config.toml
model = "CTC audio transcriber"
dataset = "short read English sentences (LibriTTS-R)"
gain_aug_db = 10
win_length = 512
vocab_size = 32
activation = "relu"
optimizer = "muon"
adamw_lr_other_params = 0.0011
epochs = 38.8
lr_schedule = "wsd_sqrt"
decay_fraction = 0.3
adamw_weight_decay_other_params = 0
Rows from block 4 of a small CTC audio transcriber, named by matrix and row number. Each number is 128 + 24 x the weight over its row's rms, rounded and kept within 0 to 255. All counts start at 0.
After each channel's rows are labels from the 100 clips, of 14976, where the channel reaches its highest value: "responds to" is what is common among them. Only what is clearly more common there than usual is listed. The data: short read English sentences (LibriTTS-R).
# conv: width-3 conv, dilation 3 (model.blocks.4.conv.weight, 256x256x3, each kernel summed), inputs 0-127

conv.1 [118 126 149 110 176 155 119 112 145 140 126  55 143 147 136 135 161 125  93 184 169 122 142 130  98 112 107 127 145 162 123  96 153 127 162 139 132 157 119 145 160 120 112 133 164 116 156 149 100 129 143 137 155 123  96  98 158 149 112  99 159 121 129  96 126 106 124  73 124 111 105  90 140 151 111 117 100 143 134 177 130 136 135  71 118 127 119 119 116 170 124 115 122 107 177 146  98  63  97 123 123 121 145 108 102 173 142 110 152  95 133 108 172 154 127 104 131 129 155 172 101 119 121 115 111 138 128 124]
responds to: voice: female; the word "and"

conv.203 [121  97  94 135 139 114 123 123  91 122 144 128 111 150 115 150 126 115 110 109  95 127 133 126 127  93 148 121  79 125 130 133 128 102 173 144 145 119 138  86 151 131 133 135 135 144 107 179  91 102 129 106 162 111 178 108 111 109 117 135 126 125 120 134 153 125 150 106 100 175 113  92 157 144 117  90 115 101  93  96 160 153 139 145  94 129 105  89  90 116  59 152 103 153 119 117 124 149 167 140 146 168  92  63 131 136 150 118 184 165 114 144 120 113  81 146 130 105 158 132 184  97 161 145 153 145  99 130]
responds to: the word "of"

conv.2 [ 76 152 133 123 108 140 187 135 142 140  88 131  87 183 117 131 132  97 105 126 120 142 105 136 130  94 162 112 133  97 163  95 157 156 109  91 143  80 108 157 116 116 137  99 104  83  91 120  75 144 100 129 138 140 124 128 162  98  94 134 101 147  83 115 144 104 115 142 113 156 125 121 100 128 129  94  74 136  97 131 110 105  75 115 129 115 107 142 105 127 107 140 119  98 130  92 116 175 147  87 129 124 108 119  98 159 110 117 167 108 105 102 138 118 128 166  86 112 106 119  71 124 141 111 151 118 105 119]
responds to: the word "i"

conv.62 [127  95 117 152 127 137 109 131 175 120  92 129 142 109 141 103 163  98  71 125  96 120 135 112 109 122 144 147 107  91 112 126 187 118 132 133 120 131 113 170 179 111 119 142 100  91 138 101 136 139  51 129 137 111  63 135 113 116 120 145 173 102 119  98 142 124 126 106 144 163 161 124 154 123 111 154  87 124 135 148 127 121 116 153 186 102 151 147 123 126 146 148 156 102 143 164 181 111 127 129 149 166 149  92 144 129 147 132 126 123 111  95 137 154 108 139 114 118 122 156 158  96 155 125 113 119 141 136]
responds to: the word "of"

conv.175 [102 176 116 100 136 125  90 141 131  94 138 135 124 107 166 154 140 145 102  92 147  93 199 158 123 141 109 135 123 133 153 104 162 175 141 166 202 129 143 133 117  79 157 108 120 101 109 102 125 120 156 122 113 108 146 136 144 149  65 135 102 139 144 186 118 143 146 140 141 106 142 126 102 118 109 147 128 141 142 147 122 107 111 146 118 175 134 139 150 110 130 130 128 120 135 146 132 116 131 136 175 123 123 133  72 151 103 118 108 123 108 110 112  97 140 153 129 137 121 102 109 157 138 171 132 189 169  99]
responds to: the word "i"

conv.195 [129 116  95 149 108 125 108  96 168 162  67 150 108 102 143 152 128 145 119 126 141 177 148 130 139  90 169 143 135 117 134  77 143 129 103 149  92 115 175 117 147 117 137 143 145 150 100  78  94 198 101 175 105 159 151 130 128 166 126 130 125 126 149 144 131 110 143 132 105 158 115 155  83 100 120 150 116 150 143 139 101 156 120  90 151 121 129 113 130 134  75 137 154 118 125 118 115 151 124 123  98 156 153 129 109 115 113 134 119 131 134 140 120 130 131 106 124 117 112 150 157 136 108 108  88 139  98 138]
responds to: voice: female

conv.182 [131 115 150 103 115 124 130 103  80 114 119 126 110 135  95 129 135 132 148 127 128 133 158 148 107 134 213 116 132 131 148 104 138 129 112 114 100  99 108 174 114 115 121 188 150 123 129 125 126 161 127 142 120  80  80 124 109 130 112 148  85 138  69 111  99 134 101 121  91  75  97  66 116 146 125 165  95 153 124 110 122 101 113 105  96 115 145 123 133 144 144  83 141 137 143 147 119 145 128 128 121 113 191 165 117 166  86 142 156  65 140 115 105 110 136  76 127 169 165 141  74 135 104 138 125 111 137 106]
responds to: the word "i"

conv.119 [118 143 169 132 185 114 105  92 155 122 146 118 145  75 111 148 100  94 118 110 139 117 150 167 127 138 120 126 110 120  94 151 132 110 161 178 158 132 130 161 113 127  79 131 113 126 120  88  96 127 156 129 136 131 124 143 179 118 156 124 107 181 104 143  70 116  87 145 158  98 110 115 124  68 145 152 111 139 144 137 122  72 127 132 113 103 128 124 119  92 149 126 171 123  92 129 148 106 136  81  98 144 118 116 130 150 108 104  93 152 163  69 168  97 121 117 131 114 128 123  94 103  95 137 119 141 152 117]
responds to: the word "i"

conv.245 [112  88 163 107  96 125 107  78  77 128 117 107 135 106  89 138 104 120 121 129 154 121 117 100 134 154 156 149 118 131 111 125 146 141 154 111 111 114 119 152 121  96  81 197  74 120 110 140 140 127 132 137 104 139 125 147 127 142  99 150 137 109  86 131 115 127  94 130 143 147 121  76 154 109 118 130 101 148  79 114 121 117 101 131 107 116  96 119 139 113 110 108 134 101 133  70 140 126 135 143 134 136 154 105  90 164  92 159 120 131 111 114  93  96 163  97 101 120 142 165  94  75 108 152 139 117 129 139]
responds to: the word "not"

conv.218 [116 141 160 134 121 117 108 114 169 127 129 120 146 130  88 142 122 132 147 128 128 133 120 150 143 155 162 121 120 140 129 100  68 158 193  82 143 136 127 143  77 112  99 164 113 115 152 117 159 111 100 144 144 118 134 114  93  94 119 142 143 162 102  99  95 115 130 109 157 128  89  86 166 138 125 134 147 120 163 142 111  80 137 135  86 114 146 123 153 135 136 118 163 173 127 152 115 117 118 104 105  79 144 136 153 138 105 134 113 130 117  99 106 137 124  68 132 133 111 111  91 110 146 178 133 154 150 154]
responds to: voice: female

conv.110 [159 125 140 116 142 163 177 117 121 127  98 129  73 122 106 130 130 126 127 138 125 104 113 111 110 128 143 165 138 145 118 140 155  94 117 149 159 184 124 131 131 119 101 168  83 118 155 146 152 136 141 140 157 132 145 106 124 115 119 112 127 155 114 113 147 123 123 144 125 145 157 100 124 116 121 118 114 148 152 144 153 131 103 157 132 142 113 163 137  79 173 120 133 139 129 161 123 132 102 123 106  66 150 110 128  80 125 129 150 150  97  90 141  87 154 132 181 146 140 144  85 101 148 171 150 137 110 151]
responds to: the word "of"

conv.113 [132 152 135 114 115 138 148 153 128 121  77 135 135 119 129  97 100 145 124 119 103 130 126 149 131 113  92 138 115 129 137 123 166 110 137 148 123 101  72 140 179 108 120 166  99 172 136 166 126 133  89 114 103  86 115 120 132 149 101 152 143 110 136 130 136 128 119 152 122  90  73 110 111 100 142 109 150  73 138 115 127 103 122 131 156 114 125 108 111  99 128  63 118 181 120 144 159 155 140 139 149 133 116 126 124 133 143 143 121 108  96 118 123 129 151 114 117 103 121 150 154 162 110  98 101 127 129 170]
responds to: the word "what"

conv.7 [ 72  84 128 118 153 145 128 102 166 164 134 155 141 111 105 153 138  94 154 142 192 136 118 128 151 129 128 138 131 171  94 116 165 137 151 156 145 114 136 102 103 168 123  92 126  85 133 112 138 135 169 116 144 171 126 177 107 155 134 103 115 133  92 121  96  90 130 114 119 131  83 119 137 139  92 144  72 162 131 123 112 164 155 131 112 105 108 180 135  90 135 111 115  89 141 109 144 103  94 144  79 167 149 170 139 130 144 136  84 122 141  75 125 152 164 116 122  69 147 145 161 130 117 107 144 114 179 117]
responds to: the word "of"

conv.161 [100 118 132 139 135 106 113 129 114 117  95 184 126  97 121 116 182 112 121 100 101 140 124  88 146 127  74 127 130  96 144 110  82 125 116 143 121  94 103 143 138  80 155 136 150  94 139  82 104 177 107 125 104 167 130 153 159  84 122 162 123 123 130 151 103 151 166 136  85 140 121 108 126 125 110 111  87 124 129 123 118 161 130 125  98 126 142 150 164 118  88 125 177  79 133 177 151 130 117 136 111 131 117 182 105 182 120 112 108 149 136  94 102 115 121 122  98 127 135 136 110 121 101 194 120 182 119 101]
responds to: the word "to"

conv.212 [ 96 124 115 121  97 124 107 152 145 158 161 108 136 144 129 124 155 124 134 137 126 126 139 169 135 146 164 125 116 112 120 161 132 112 109 104 101 141 134  97 127 101 187 136 104 122 159  95 103 131  60 128 100 121 164 131 135 101  98 152 131 139 114 102 131 132 150 142 121 100  97 127 143 149 143  89 153 133 170 130 115 160 153 142 176 123  65 186 145 112 135 110 150  97 130 109 131 114 122 159 126 150 122 124 148  88 168 120 132 119 157 131 163 120  95  88 134 124 137 171 135 134 132 160 103 167  98 104]
responds to: the word "to"

conv.40 [153 164  77 116 145 120 130 149 104 121 129 104 137 121 130 141 162 115 133 127 119 127 178 100  99 134 150 166 130 106 141  97 128 112 212 150 139 176  89 128 119 130 123 117 137 100 157 106 127  76 129  76 140 117 158 140  72 115 132 112 126 182 134 123 115 144 149 160 142 112 131 147 140 158 147 161 116 130  67 156 146 129 119 103 105 141 106 109  93 104 101 120 156  94 117 141 108  68 126 111 137 105  95  94 123  98 112 101 147 125 168 152 124 129 127 113 169 100 153 164 120 174 137 167 124 143 138 109]
responds to: the word "not"

conv.50 [118 136  71 143 115 117 140  89  70 143 132 121 138 131  95 170 122 104 128 190 112 155 133 108 143  92  78 108  94  89 100 110 113 128  95 136 127 110 140 154 108 134 172 129 158 128 103 147 123  96 132  98 123 118 156 108 142 148 161 163 135 130 141 103 151 114 138 139  96 106 143 117 147 134 114  91 136 122  81 123  96 128 128 126 145 115 105 130  76 160 126 140 109 137 113 129 140 135 127 141 124 142  92 146 131 160 133 127 102  99 114 180 119 146 139  97 138 117 107 154 163 164 102 116  87 131 103 156]
responds to: voice: female

conv.6 [110  79 150 166 106 128 140  84 138 106  88 125 133 138 149 127 131  98 120 151 125 134 108 120 128  82 133 155 137  92 105 127 134 108  97  77 151 143 120 138  96 138 147 128 129 121 130 147 161 108 156 130 136 123 103 114  94 104 165 130 137 111  90 111 134 105 139 159 145  97 146 104 122 144 105 107 140 168 137 111 159 117 119 134 109  84 157 132 117 152 146  94 131 135 118 126 139 175 125 156 136 138 161 140 101 176  86 163 184 128 117 114 129 126 140 141 176 118 107 123 124  93 135 130 102 112 142 109]
responds to: voice: female

conv.79 [113 104 140 127  94 136 114  86  93 118 121 120 108 127 134 130 105  79 157 112 197 110 142  93  98 133 139 167 121 158 111 121 113 133 125 106 155 129 148 127 117 129 116 145 123 145 112 120  93 125 136 125 115  66 151 137 106  85 169 125 130 137 107  90 133 125  94 103 121 119  86 116 115 100  90 123  89 122  83  94 117 136 149 175 120 108 173 158 193 125 133 115 152 116  73 170 100 141 100 163 157 154 132 112 114 136  88 116 146 138 135 143 135  96 153 129 152 121 124 106  87 132 133 145 113 151 136  78]
responds to: the word "i"

conv.244 [101 140 108  72 147 127 144 114 116 117 150 154 105 123  84 177 138 103 113 139 160  66 155  58 105  81 105 134 111 168 131 101 122 115 154 134 123  99 111 103 121 114 113 123 189 151 153 111  93 180 151  99 141 141 121 160 164  92 134 124 151 145 105 147 107 137 134 130 128  84 122 125 139  95 109 123 126 106  79  97 136 133 156 174  81 105 101 125 113 139 144 130 147 128 102  93 132 163 151  74 117 130  90  95 133 137 120 114 166 129 115 150 127 125 145 153 146 127 120 144  93  90 127 159 142  97  98 131]
responds to: the word "not"

conv.30 [117 104 101 135 151 140 133 112 119  82  66 161 110 128 134 141  97 135 118  89 144 111 132 142 142 117 141 117 130  90 132 129 104  94 140 107 150  94 130 169 149  74 135 110  92 112 147   0  97 150 110 164 133  78  98 151 135 123 118 122 127 121 132 175 120 132 123 150 101 148 118 113 118 153 139 119 105 149  86 130 124 106 117 145 122  98 147 116 145 131 136  99 119  88 144 106 139 141 108 134  98 116 133  66 105 123 127 145 143  98 103 136 119 134 154 192 108 154 108 115 148 113 107 167 130 127 136 123]
responds to: voice: female

conv.5 [131 108  93 147 166 123 123 156 151 108 104 130 115 162 157 159 123 112 124 140 159 114 120 105 158 145 112 107 165 141 139 126  55 110 161 108 121 135 129 125 116 138 126 164 116 114 126 102  97  98 101 156 146 131 115 131 132 132 153 129 114 109  85 181 161 125 133  96 167 131 104 184 109 147 196 123 109 143 148 185 130 115 106 124 167 136 150 124 147 122 110 143 124 127 151 127  84 133  89 144 139 127 131 141  64 136 166 136 129 170 148  98 130 152 147 154 140  97 120 108  85 146 152 120  74 142  87 111]
responds to: voice: female