A small CTC audio transcriber, trained from scratch.
Model: 2.23M parameters, log mel input, arch tdnn, norm batchnorm, widths [256].
Training: muon at rate 0.0084, 7900 steps, batches of 128.
Rows from block 8 of a small CTC audio transcriber, named by matrix and row number. Each number is 128 + 24 x the weight over its row's rms, rounded and kept within 0 to 255. All counts start at 0. Numbers have three digits each. After the name is the row's rms in percent of the matrix's.
After each channel's rows are labels from the 100 clips, of 14976, where the channel reaches its highest value: "loudest band" is the band of the loudest frequency at the time of the peak. Only what is clearly more common there than usual is listed. The data: short read English sentences (LibriTTS-R). In brackets: how many of the 100, against the usual share in percent.
# conv: width-3 conv, dilation 2 (model.blocks.8.conv.weight, 256x256x3, each kernel summed), inputs 0-127

conv.197 103:170116145132140114118104136093137146100129120107132153124159061107101095086090149106143127109152084151152143128148130106060150125105117161102131101106131148119115161125165115155121123103154067137161147121130100142132158078134109126104096132127111138094118145099143131085134172081126125138109116126124160090123096120160121116102095145148159153148091093133119125139120122163102116109105
loudest band: 500 to 1000 Hz (48 vs 5.7)

conv.167 110:109101124148109124130116088124108130136115113134118173135091148136109151106107167110141109082134090113151106100123119138098108132073135165116150099124109140129162083121112134118111148163123135139125133133117098104095129118146158160105118119144075115114158110159105084144103120122173069129130076143139116122148130162124112141135171120140182137118138152161155139130165121109123119085127
loudest band: 1000 to 2000 Hz (41 vs 1.7)

conv.244 098:151140112120075129141126099166103156155099056141126149094133115112100099123126083118131143087117119178114117091123092117117133118122149088132109069132125141120106087100138098111122097107120133070098135129130150147154109135119122133097098158081116094136135109140089074120182109096086123087126113133095130136075146121115111077135140131123135138126116133101129086157140113103124146114127
loudest band: 500 to 1000 Hz (33 vs 5.7); 250 to 500 Hz (26 vs 9.7)

conv.0 107:138146105097123140115109137148142157156167135185148120128152122123120119139188125144106135128114137120115144151097117156121169095139095126118126168138136115142140115165089128135127136154125144100083120068124122097131130133116121115131148136153142161131058167162107122107145115156136125128087127126144151144141138115140108115135145094149119137160140133149145124132114151186117139164152
loudest band: 500 to 1000 Hz (27 vs 5.7)

conv.21 107:171130168142116093093150102136209087099138157165086137151142145146114140131166118086091133167127139164138127117123108174107120164120172134111148131111097107118164067149123097137093116123142118142136123167100153117074174132141096142160114079133120085119098177124132124124145115164107114185095131120122085106103165131114179130100139139135124132093139109141109174118124143111113115115109
loudest band: 2000 to 4000 Hz (45 vs 2)

conv.102 090:139130144126122150110118151127110067128146149142126114158138084121167142123110130073148128172106085154160138139125162133096170073127138086156094152140095082128118108134132141109126141159107058114117105130118109082096118114130152145127139134117134135166126117146173119152099109139136123120145130134106132122105173130160137105114172103103130119096165141132072149107136138123080099154170
loudest band: 500 to 1000 Hz (53 vs 5.7)

conv.228 096:161102083113110117143098071129146106135148081116120144107089132096136111119136104140141127172120129171120145117155135103124135121161171151152123136145158137096131133126173108133154122181131094131146072167134150102157117101136127124138098124125109114150122093133137174132105142152136128132115114142150112103071088151100159112114125155195125123097091130121148153122133107127153126166113
loudest band: 1000 to 2000 Hz (38 vs 1.7)

conv.26 101:110117108131125124131104144141079105105135083130180124115120106120138108129088141093151125074144133140143138164160139094180080140175131132137139133115122136098083105149157116135121155114165088141144136119147151112103133068093146151112145157168111100073127149122148180126116168076125117127153123145126098067086132122125124179156090163130129119139154160154121113127126105166158132099100
loudest band: 250 to 500 Hz (51 vs 9.7)

conv.35 096:083124167109112136122129128114128140182151107164106089158159101135133128099159112083141100147114114116126117115127108171139099135133151128148173114152149120099102110102125114196151110145086155104121131122146107143098118127115121100138099157137057144182108108136122083140130121112143147150109149116106062107112143127117143152138132168134134092158122140112124113134118114140139115128112
loudest band: 2000 to 4000 Hz (26 vs 2)

conv.215 097:135150159123144128113120129139118101130133151124150114099128124160121120120111122080109148107141121150107111110107108147136118152127154131166152127106109144160109118096122123089139117134073114114135068142125111154090103105125142128117126177117102117159128140124150097093103127113191103134091135120107131100144163144103140130108125143130100103136108122125163139132156100119148095077111
loudest band: 4000 to 8000 Hz (42 vs 4.1)

conv.233 109:149158153106148122136066129101118153154147142144143155134126075108153100134110147128130158118168134120096162152148127116105112145132117133172100139124137129105162103158128121100091111095147136136147128157152107114129149179138121123083098166145113156088036120111109135142145137136132114118107143148113142111111133167177107111153127086133126125135134159144125126104187112131154154112096
loudest band: 500 to 1000 Hz (32 vs 5.7)

conv.243 089:178160126120134125132135139124182166158170102134151158106119133111100093130119133101123120131163120143140095139137147184108161138126098116130120151143142109126130153102135169095147082112118099088169096127131124167126068120140139152140110134141144137138094094130147097103118131123117172130115084103132112156040138125116102145125150085101122120139113175128184149137099147126133133133116
loudest band: 2000 to 4000 Hz (60 vs 2)

conv.40 099:117141164128138094140135156149123105146115125147093140096116067094109131128116115129120150105144102088137099088158141093131124136123158114122154104113147073110114095121131100117115164102116141122098096148177123128162068145121090124132093159095133075163113155128127096142140166138112129112098107133164120126162146137112088135129121160132134140119110141136115146156137128114127207078121
loudest band: 2000 to 4000 Hz (30 vs 2)

conv.30 090:113168146124127105130134103151124094118134153081120166138136160131127114157115146118167124150198146153130145112136152169154168084140117134120139117146169126159107156123111134119109146147101143109170168150117122099144182114110146128099128132125132138141143111108151135129129079131118103138118124151142157137166153140128099140127125137119147150110141126138171159182179125107110088126132
loudest band: 2000 to 4000 Hz (41 vs 2)

conv.192 092:091147122126185075084165146128120143115071092117140116112114108120176142125090165119102105135127133128131128162099154109090112135110137109158103119136134123184158080097106151134101133117141139151171131132131150106140092135182135142142098098092121101135102116163100158156100130085113141167104131162111147143119150141149106123108100156156073149141148135132140139125130110161162129107125
loudest band: 500 to 1000 Hz (31 vs 5.7)

conv.119 101:124088135115125149132132145121119169132139118132106126133128151121101157106143122088122148156130125098139126144134122139124088092102103143051143070136140151088125099154137151137123130106173131120118095138155110119100127132121128127102097093103120135164142094170121107147142113089094095129096131110153096081130115105165148147118203111144130145112162123134133091052132119156156169080131
loudest band: 500 to 1000 Hz (31 vs 5.7)

conv.109 106:114155154134133111118143122096110170163132120172120107114112133143116116127131114122129134086144064173118082135145114154116104115104151123093139102115108077175139123163165098136096094106114112083132065153161122168132122113107107113144129163106116179141100143112111089148160164130135121109130183102133121140135184134122127101129113121084136112085143107106148148137157111118144156138150
loudest band: 500 to 1000 Hz (51 vs 5.7)

conv.92 106:133124103131142110149122107157119113125131135126096088124111084121073170092083071091137144152096115082122109165130171116151154094129154099098112106135111157137102067113144133143119120123139150134082116124166088137154093131107121155106070121133072107123123137101157118147141120115098142135105142125076123127143140110080169117094098080105107120171140090137123105100151142136159124124189
loudest band: 500 to 1000 Hz (40 vs 5.7)

conv.31 107:129100119121091151162136155153112129130106082120134104135091092096164118073128094150126108120116114114136137109106121132127120138153134108119209085167059147120124112178147137142125128169128132093109117115126130142105083129125140137136121156146104136126120094142144143118168132107164131076120152134181126094102144127111120125111139145133176147135151135143106059149111142120081132136151
loudest band: 500 to 1000 Hz (54 vs 5.7)

conv.73 098:118147159135116155092141174123131125160116090097125106102166159106168129149132140111136136106110094104161118170152123107152105122139130135113141151096120173134110144133172129118119138130164125095140075154093131109165154079162101105099078118144130115137135162131125140137087124141121095138141185154124132167103153132169119107125167099167088118151151135089122164100149093149135131138144
loudest band: 500 to 1000 Hz (45 vs 5.7)

conv.52 102:126122134202117107140119116115121142137108105119063133115164075115106149077130110142095118108125120136108126150146152083130156098127137137116109122153121133162132083137114086141121160139147092137111131138120124112147116128118118087097141127095101157137121153122151116124129180104102125100139154117149149138129127099128128114130124128118142159141070129088082090156120115139121086149113
loudest band: 500 to 1000 Hz (39 vs 5.7)

conv.77 087:130151153125144111085125115127132172137128140151132103083124160117154143124146118161102126122125186124145131147077106159096117136119113139134134123122116142164108134148079147128127141123102100100116134098128141120115111136119128173117174148141155151118111156134127099106048135124109083105081165123153153079134110110125145105077148131172131120119077119103128106112101166176165115092118
loudest band: 500 to 1000 Hz (29 vs 5.7)

conv.44 107:152117105151110139114119132141155094150042113134126121158118172157167110081138104105128121125132141099157103149131092097141136141133115152163121118138118074098114154154143139103126120120136127123080090121146116116140130141155164136096168160123104149099130149100139107109097167133077123138107111114117136128112133105154187098115088097145148132179108130124135139115116150119132145149174
loudest band: 250 to 500 Hz (29 vs 9.7)

conv.54 094:128156187134103132143116135137094115136168145164169151133111110133141118127149132163164117117082132172134126149100118094132077156115096152114138133112123120144131163147120155149152147158118114176153104145149183112175126117125143140103147123130128157159163120160117170140154124154151126168152120134113130150096113112158086146141152125121116109132189150156151118184111158147116103175157
loudest band: 500 to 1000 Hz (42 vs 5.7)

conv.72 098:097117158118155135132132108119160144127170124109122134159133162112099125143167117117095170139121110158130143144140124119116103123116108143123109132141092121140157136079161112126148170138113139094112114156158118112155124110171164118135169125149156121134088150094148144088110116138106094134127102155139165117136116134136118096106155153133072104170128119140127126139105127120121133159115
loudest band: 250 to 500 Hz (38 vs 9.7)

conv.238 108:113113178099134130093105150073141141132147150141147105115121114145139122147130120102130120168149119164093122118143113173119138128128172139148094152136104109143151127150107094123153093143106156126123185094135093122144171153105123128149156154137098124144074155136119099136127128131101123136124097127130079098118155103099129149164148131094128111132108145131109159177096138114134157118129
loudest band: 2000 to 4000 Hz (58 vs 2)

conv.173 103:110096146145166167128095121078126165191086110065093116115153107115111149104133106143120133133140168112184137157106145137121105155130111139141052109152114173118086108134153130077125128126097128117129157114125106157108118099094144120175093123114155145150079099125166097106113110133142165110133132136141105121120113075133121080125141106100115122120110134132127152153117101140136106117147
loudest band: 500 to 1000 Hz (44 vs 5.7); 250 to 500 Hz (30 vs 9.7)

conv.239 109:131088123142119110100149127108177126145141145164090121121129163093119112103092105119140147123131159144124142084111124170133114145133190156124130121157117158121131106170103142109054121110082143148146159116131180132133129115109141116128159134135133150154064130115130099142113139138163123078126125108146144120095118145117135124095084136106120086104128128128123123146132123153139105127120
loudest band: 2000 to 4000 Hz (75 vs 2)

conv.224 111:148119123119135135117126132141095114081106128138199111150099101126135089121121122196121141155134119110161172120144087147116116141141147128136133105161109122127145145138179136113129119143136119102115102172114131157123101137087119092091112126158149114105147152125131101092159135104213136145128137079113141131114133150108146134179104127103132149142144103155110098154163091168088154120133
loudest band: 500 to 1000 Hz (28 vs 5.7)

conv.25 099:159137094087128167148143114125145145088133122135158102133173103149129102104127127123126112106124145102114134085155101146130115109153216150093116117127108125180158135121171124167121085113114167130126122129104133150147140139144158158161156108108145150098098115086118126091139114091165141118103108091182111129126149101149159121084127108110125088161122103076125093150082093148097124163114
loudest band: 4000 to 8000 Hz (55 vs 4.1)

conv.135 098:160157142144112103125125116148153134156137130165142137101112126111123117092067091111098159120133130140148134136121100062153152149139154121132106100142138127087129151123158100068157115122118137122097131133111123121119121113120121088142110180116119125149134141135153108179124127124119139130087128130103134147146092116158150114119185106123176129119174161125135150139159102131135117116107
loudest band: 500 to 1000 Hz (37 vs 5.7)

conv.248 079:107131114183107156140105119143122116169138154131103132107065156111148144142097134124128162048076168094089154176122118134100148095126117100115139115180153160127124134108110133097091127135099119138072145129086146121121109092151088137145132120105110155114140140106130115123130103131133072121151107086156128101149154096126134105125122143118128165113074089157135104134142101163129094123104
loudest band: 500 to 1000 Hz (36 vs 5.7)

conv.227 099:132117106144134090129140107124122115177080133121118103135104128141109099163132076163161101155145141136140152135153075129130118136120136067139123085103147124119124089130140102121104128126147160131090152116164129122147141158124163171107126150129154109116170125118127145139162169143136106125117137136099131136141128077117149110107129152114121108129147128140153123149108125139126095119103
loudest band: 250 to 500 Hz (36 vs 9.7)

conv.37 110:149152144117093165109108129150166122144133120109128122142118084099143116140143155095140112150165114156144083134123097164142108128125112145125117102094124142133106143118109147148096132070105094083117157129117107114118122136121093126112188133118095126097104083091124108107129124118121151148170127162110132139101161083134159155125170115152094103102134169136144131140154094166146097122126
loudest band: 2000 to 4000 Hz (32 vs 2)

conv.193 097:114123106140111104133103140126106141148110130104137144112107116109124128134101105156146135125162151134119156101174150106128133132153135065109109097166101122093120133133067159139150133152079155089135147103160097118096132134150122107102132162157129145118153168118115106122154165095161091117140153108097123146149170128125126114130118169099180148135109123083158132135127132183154159108100
loudest band: 250 to 500 Hz (36 vs 9.7)