config.toml
model = "CTC audio transcriber"
dataset = "short read English sentences (LibriTTS-R)"
train_examples = 26041
gain_aug_db = 10
n_mels = 80
hop_length = 160
input = "log_mel"
spec_augment = true
win_length = 512
tokenizer = "char"
vocab_size = 32
arch = "tdnn"
norm = "batchnorm"
activation = "relu"
channel_attention = "se"
depths = [14]
kernel_size = 3
stem = "single"
widths = [256]
init = "small_normal"
optimizer = "muon"
muon_scale = "original"
lr = 0.0084
momentum = 0.95
nesterov = true
orthogonalizer = "newton_schulz_5"
adamw_lr_other_params = 0.0011
ema_decay = 0.995
steps = 7900
batch_size = 128
epochs = 38.8
lr_schedule = "wsd_sqrt"
decay_fraction = 0.3
final_lr_fraction = 0
warmup_steps = 230
weight_decay = 0.05
adamw_weight_decay_other_params = 0
Rows from block 8 of a small CTC audio transcriber, named by matrix and row number. Each number is 128 + 24 x the weight over its row's rms, rounded and kept within 0 to 255. All counts start at 0. Numbers have three digits each.
After each channel's rows are labels from the 100 clips, of 14976, where the channel reaches its highest value: "loudest band" is the band of the loudest frequency at the time of the peak; "top examples" is what is common among them. Only what is clearly more common there than usual is listed. The data: short read English sentences (LibriTTS-R).
# conv: width-3 conv, dilation 2 (model.blocks.8.conv.weight, 256x256x3, each kernel summed), inputs 128-255

conv.84:157181117126151115142124156127144150131134150125146124101115124143118117123129145142156076144128119063146131122160137115101091139148156151145129110105117091110105134111148135151118186114095138111103109115089139108145152099116140123097116129107098134144140161140073117111101094132138098110118123081145144149146164134161117121141083174151109142142107050079142176120170125138102111095134
loudest band: 500 to 1000 Hz
top examples: the word "said"

conv.170:139154148115158143175151083095115075121089153101128116155106132134107141114111118143145109158118135096113085128107148101125148136134117113130084143106119096145155087100107111155130123131140162094105094097113106099115144103136153162137142144134120130095147167100097105118122103120140111120140137128120114148127092122169108145155131134105116141144138095123157137142078121160094105188130
loudest band: 250 to 500 Hz
top examples: voice: female; the word "i"; the word "was"

conv.243:145080132117117140105129128090117124129120108135162145096160142137134103111154126104115140138112145144132148137122155156132145124134112153150137094121135162126124153085159126122103133135088148156082104118100151135133122126131067159127139103089184069098105145112116133081118136127125100116152143127075168119150148089130164109096088152139136145122122115153146111170136152114098091173133
loudest band: 2000 to 4000 Hz
top examples: the word "the"

conv.50:128155125151139132159155096129098088130108115134118168134154125060122152081123059104136174102147141150168175117125132076100138119109152111113103129109142131122122115134097119119088105161119131082121108127152101113127160135140126132125074137137111163099160117157133122103154136147125120111139135177158119145156134142126141138123152144135117068151102159110100123139145114104117123089118
loudest band: 250 to 500 Hz; 500 to 1000 Hz
top examples: the word "good"; the word "a"

conv.117:133099080153128133175121135128129126130116139125140101165064116145123099142126112169140139143122181163143121130097168169122169115216112122155141127171155143115158115080133122138142148105113155108087144129149160137121112106098126134174170115130157125094139122148130144165103087124135145113115164149104151128058104143152139137134145116112123108086129116149112187143129090114102124108114
loudest band: 250 to 500 Hz
top examples: the word "i"

conv.100:144157146114143103118118159136130101133081123100109135096111125147113154118086123112096119122172103104151159167132141135161119141167126119080174100134110106151157131097122172098099140122107138081155123160125173142110092114116114143187092157119116146111142123096145161132127135114140123119145121152139115152073095115129158124147120127125122163111085109121129090108110073093142152138138
loudest band: 250 to 500 Hz
top examples: the word "was"

conv.167:097138152101152086116130124153124115109135141101153098127054135129144125135159105090136116150122107127119143137169133151136097166144120093154087059124074137100144115115102111137109085085122143167137144101087132138137117161082125124130092141097094114137105109202112087083116121134129167109141114101145110122140112180144155105120133106100100109117133126123130100130131133133116154164117
loudest band: 1000 to 2000 Hz
top examples: the word "not"

conv.92:104126138140155141200120096111106114138095128126128112147119138131107133114120161121106133159154138140088092118168128089123093117134144100186123157123119153108123106143117128134117132108123103150129123116108150163120107101098116157139131167099127131102126160107125125122135073128107143133083089156108104129121135126144093143146125108147115104168151095137158106104097128132100145125142
loudest band: 500 to 1000 Hz
top examples: the word "but"

conv.189:134153148101107095119146174122148109154114113124109135135151145136100122155156158119116127117121114152110063089100124141148143151144161165096145136136099087099117129194154129097142117112141126131143130126146153132128089078081155121134142139115115115128143090143081118131090132125128143113111104142087089115077154165136113161148140103111112154122161123135168078145153119129141127119114
loudest band: 250 to 500 Hz
top examples: the word "little"

conv.63:131165155114151140128123149128124054137100134148086111169107126103121073111160158114125116108127109117121113135136122146154144099127138129115111113107100147090098147133129189177134157133143175175131129125107127109129107145117121095075127171116107133153168134158147145127132075130128113146182121103144101156133133098126152110154110144126147112123132101123118119096131144104132090143126
loudest band: 250 to 500 Hz
top examples: the word "you"

conv.72:150124106099175173134163045134140154145121090154123155104130140102121097137118162134090154122158151097145138148099161147177171127104126137130122092100161136099109141087116100134123163132109148114056119157165123144168129129111090153156097137097102145104143170098111121100125116095095124104109101157144120135175143114172099128127125103131108100100155109098165112076126134093132152109101
loudest band: 250 to 500 Hz
top examples: the word "was"

conv.40:109122139153125151153115154103101145101141140133105123158129079144132134135107119163135132131097122129127089121127129139117107163089146088094129137146087133133100122169119105107099138141148150136141135147054147124098154131104131140108181107139167159081099141139102143089138102133121108133083142141061162115133146109138107120111102103125156157092138104144179128168140110121119123092154
loudest band: 2000 to 4000 Hz
top examples: text has "question"

conv.3:135114132110108126157156136150111119148081112104128116085100146102126122142118115132092100162141174120146130116131118100114096118100170138158096110113080153148119130098089108109132139094174137093110139071101101136151106143092140139126136142093120115143037145095124143133114124146153143141104116124133129134146103159141097127098093119119148142156154133100116139134139122151137136125146
loudest band: 500 to 1000 Hz
top examples: the word "quite"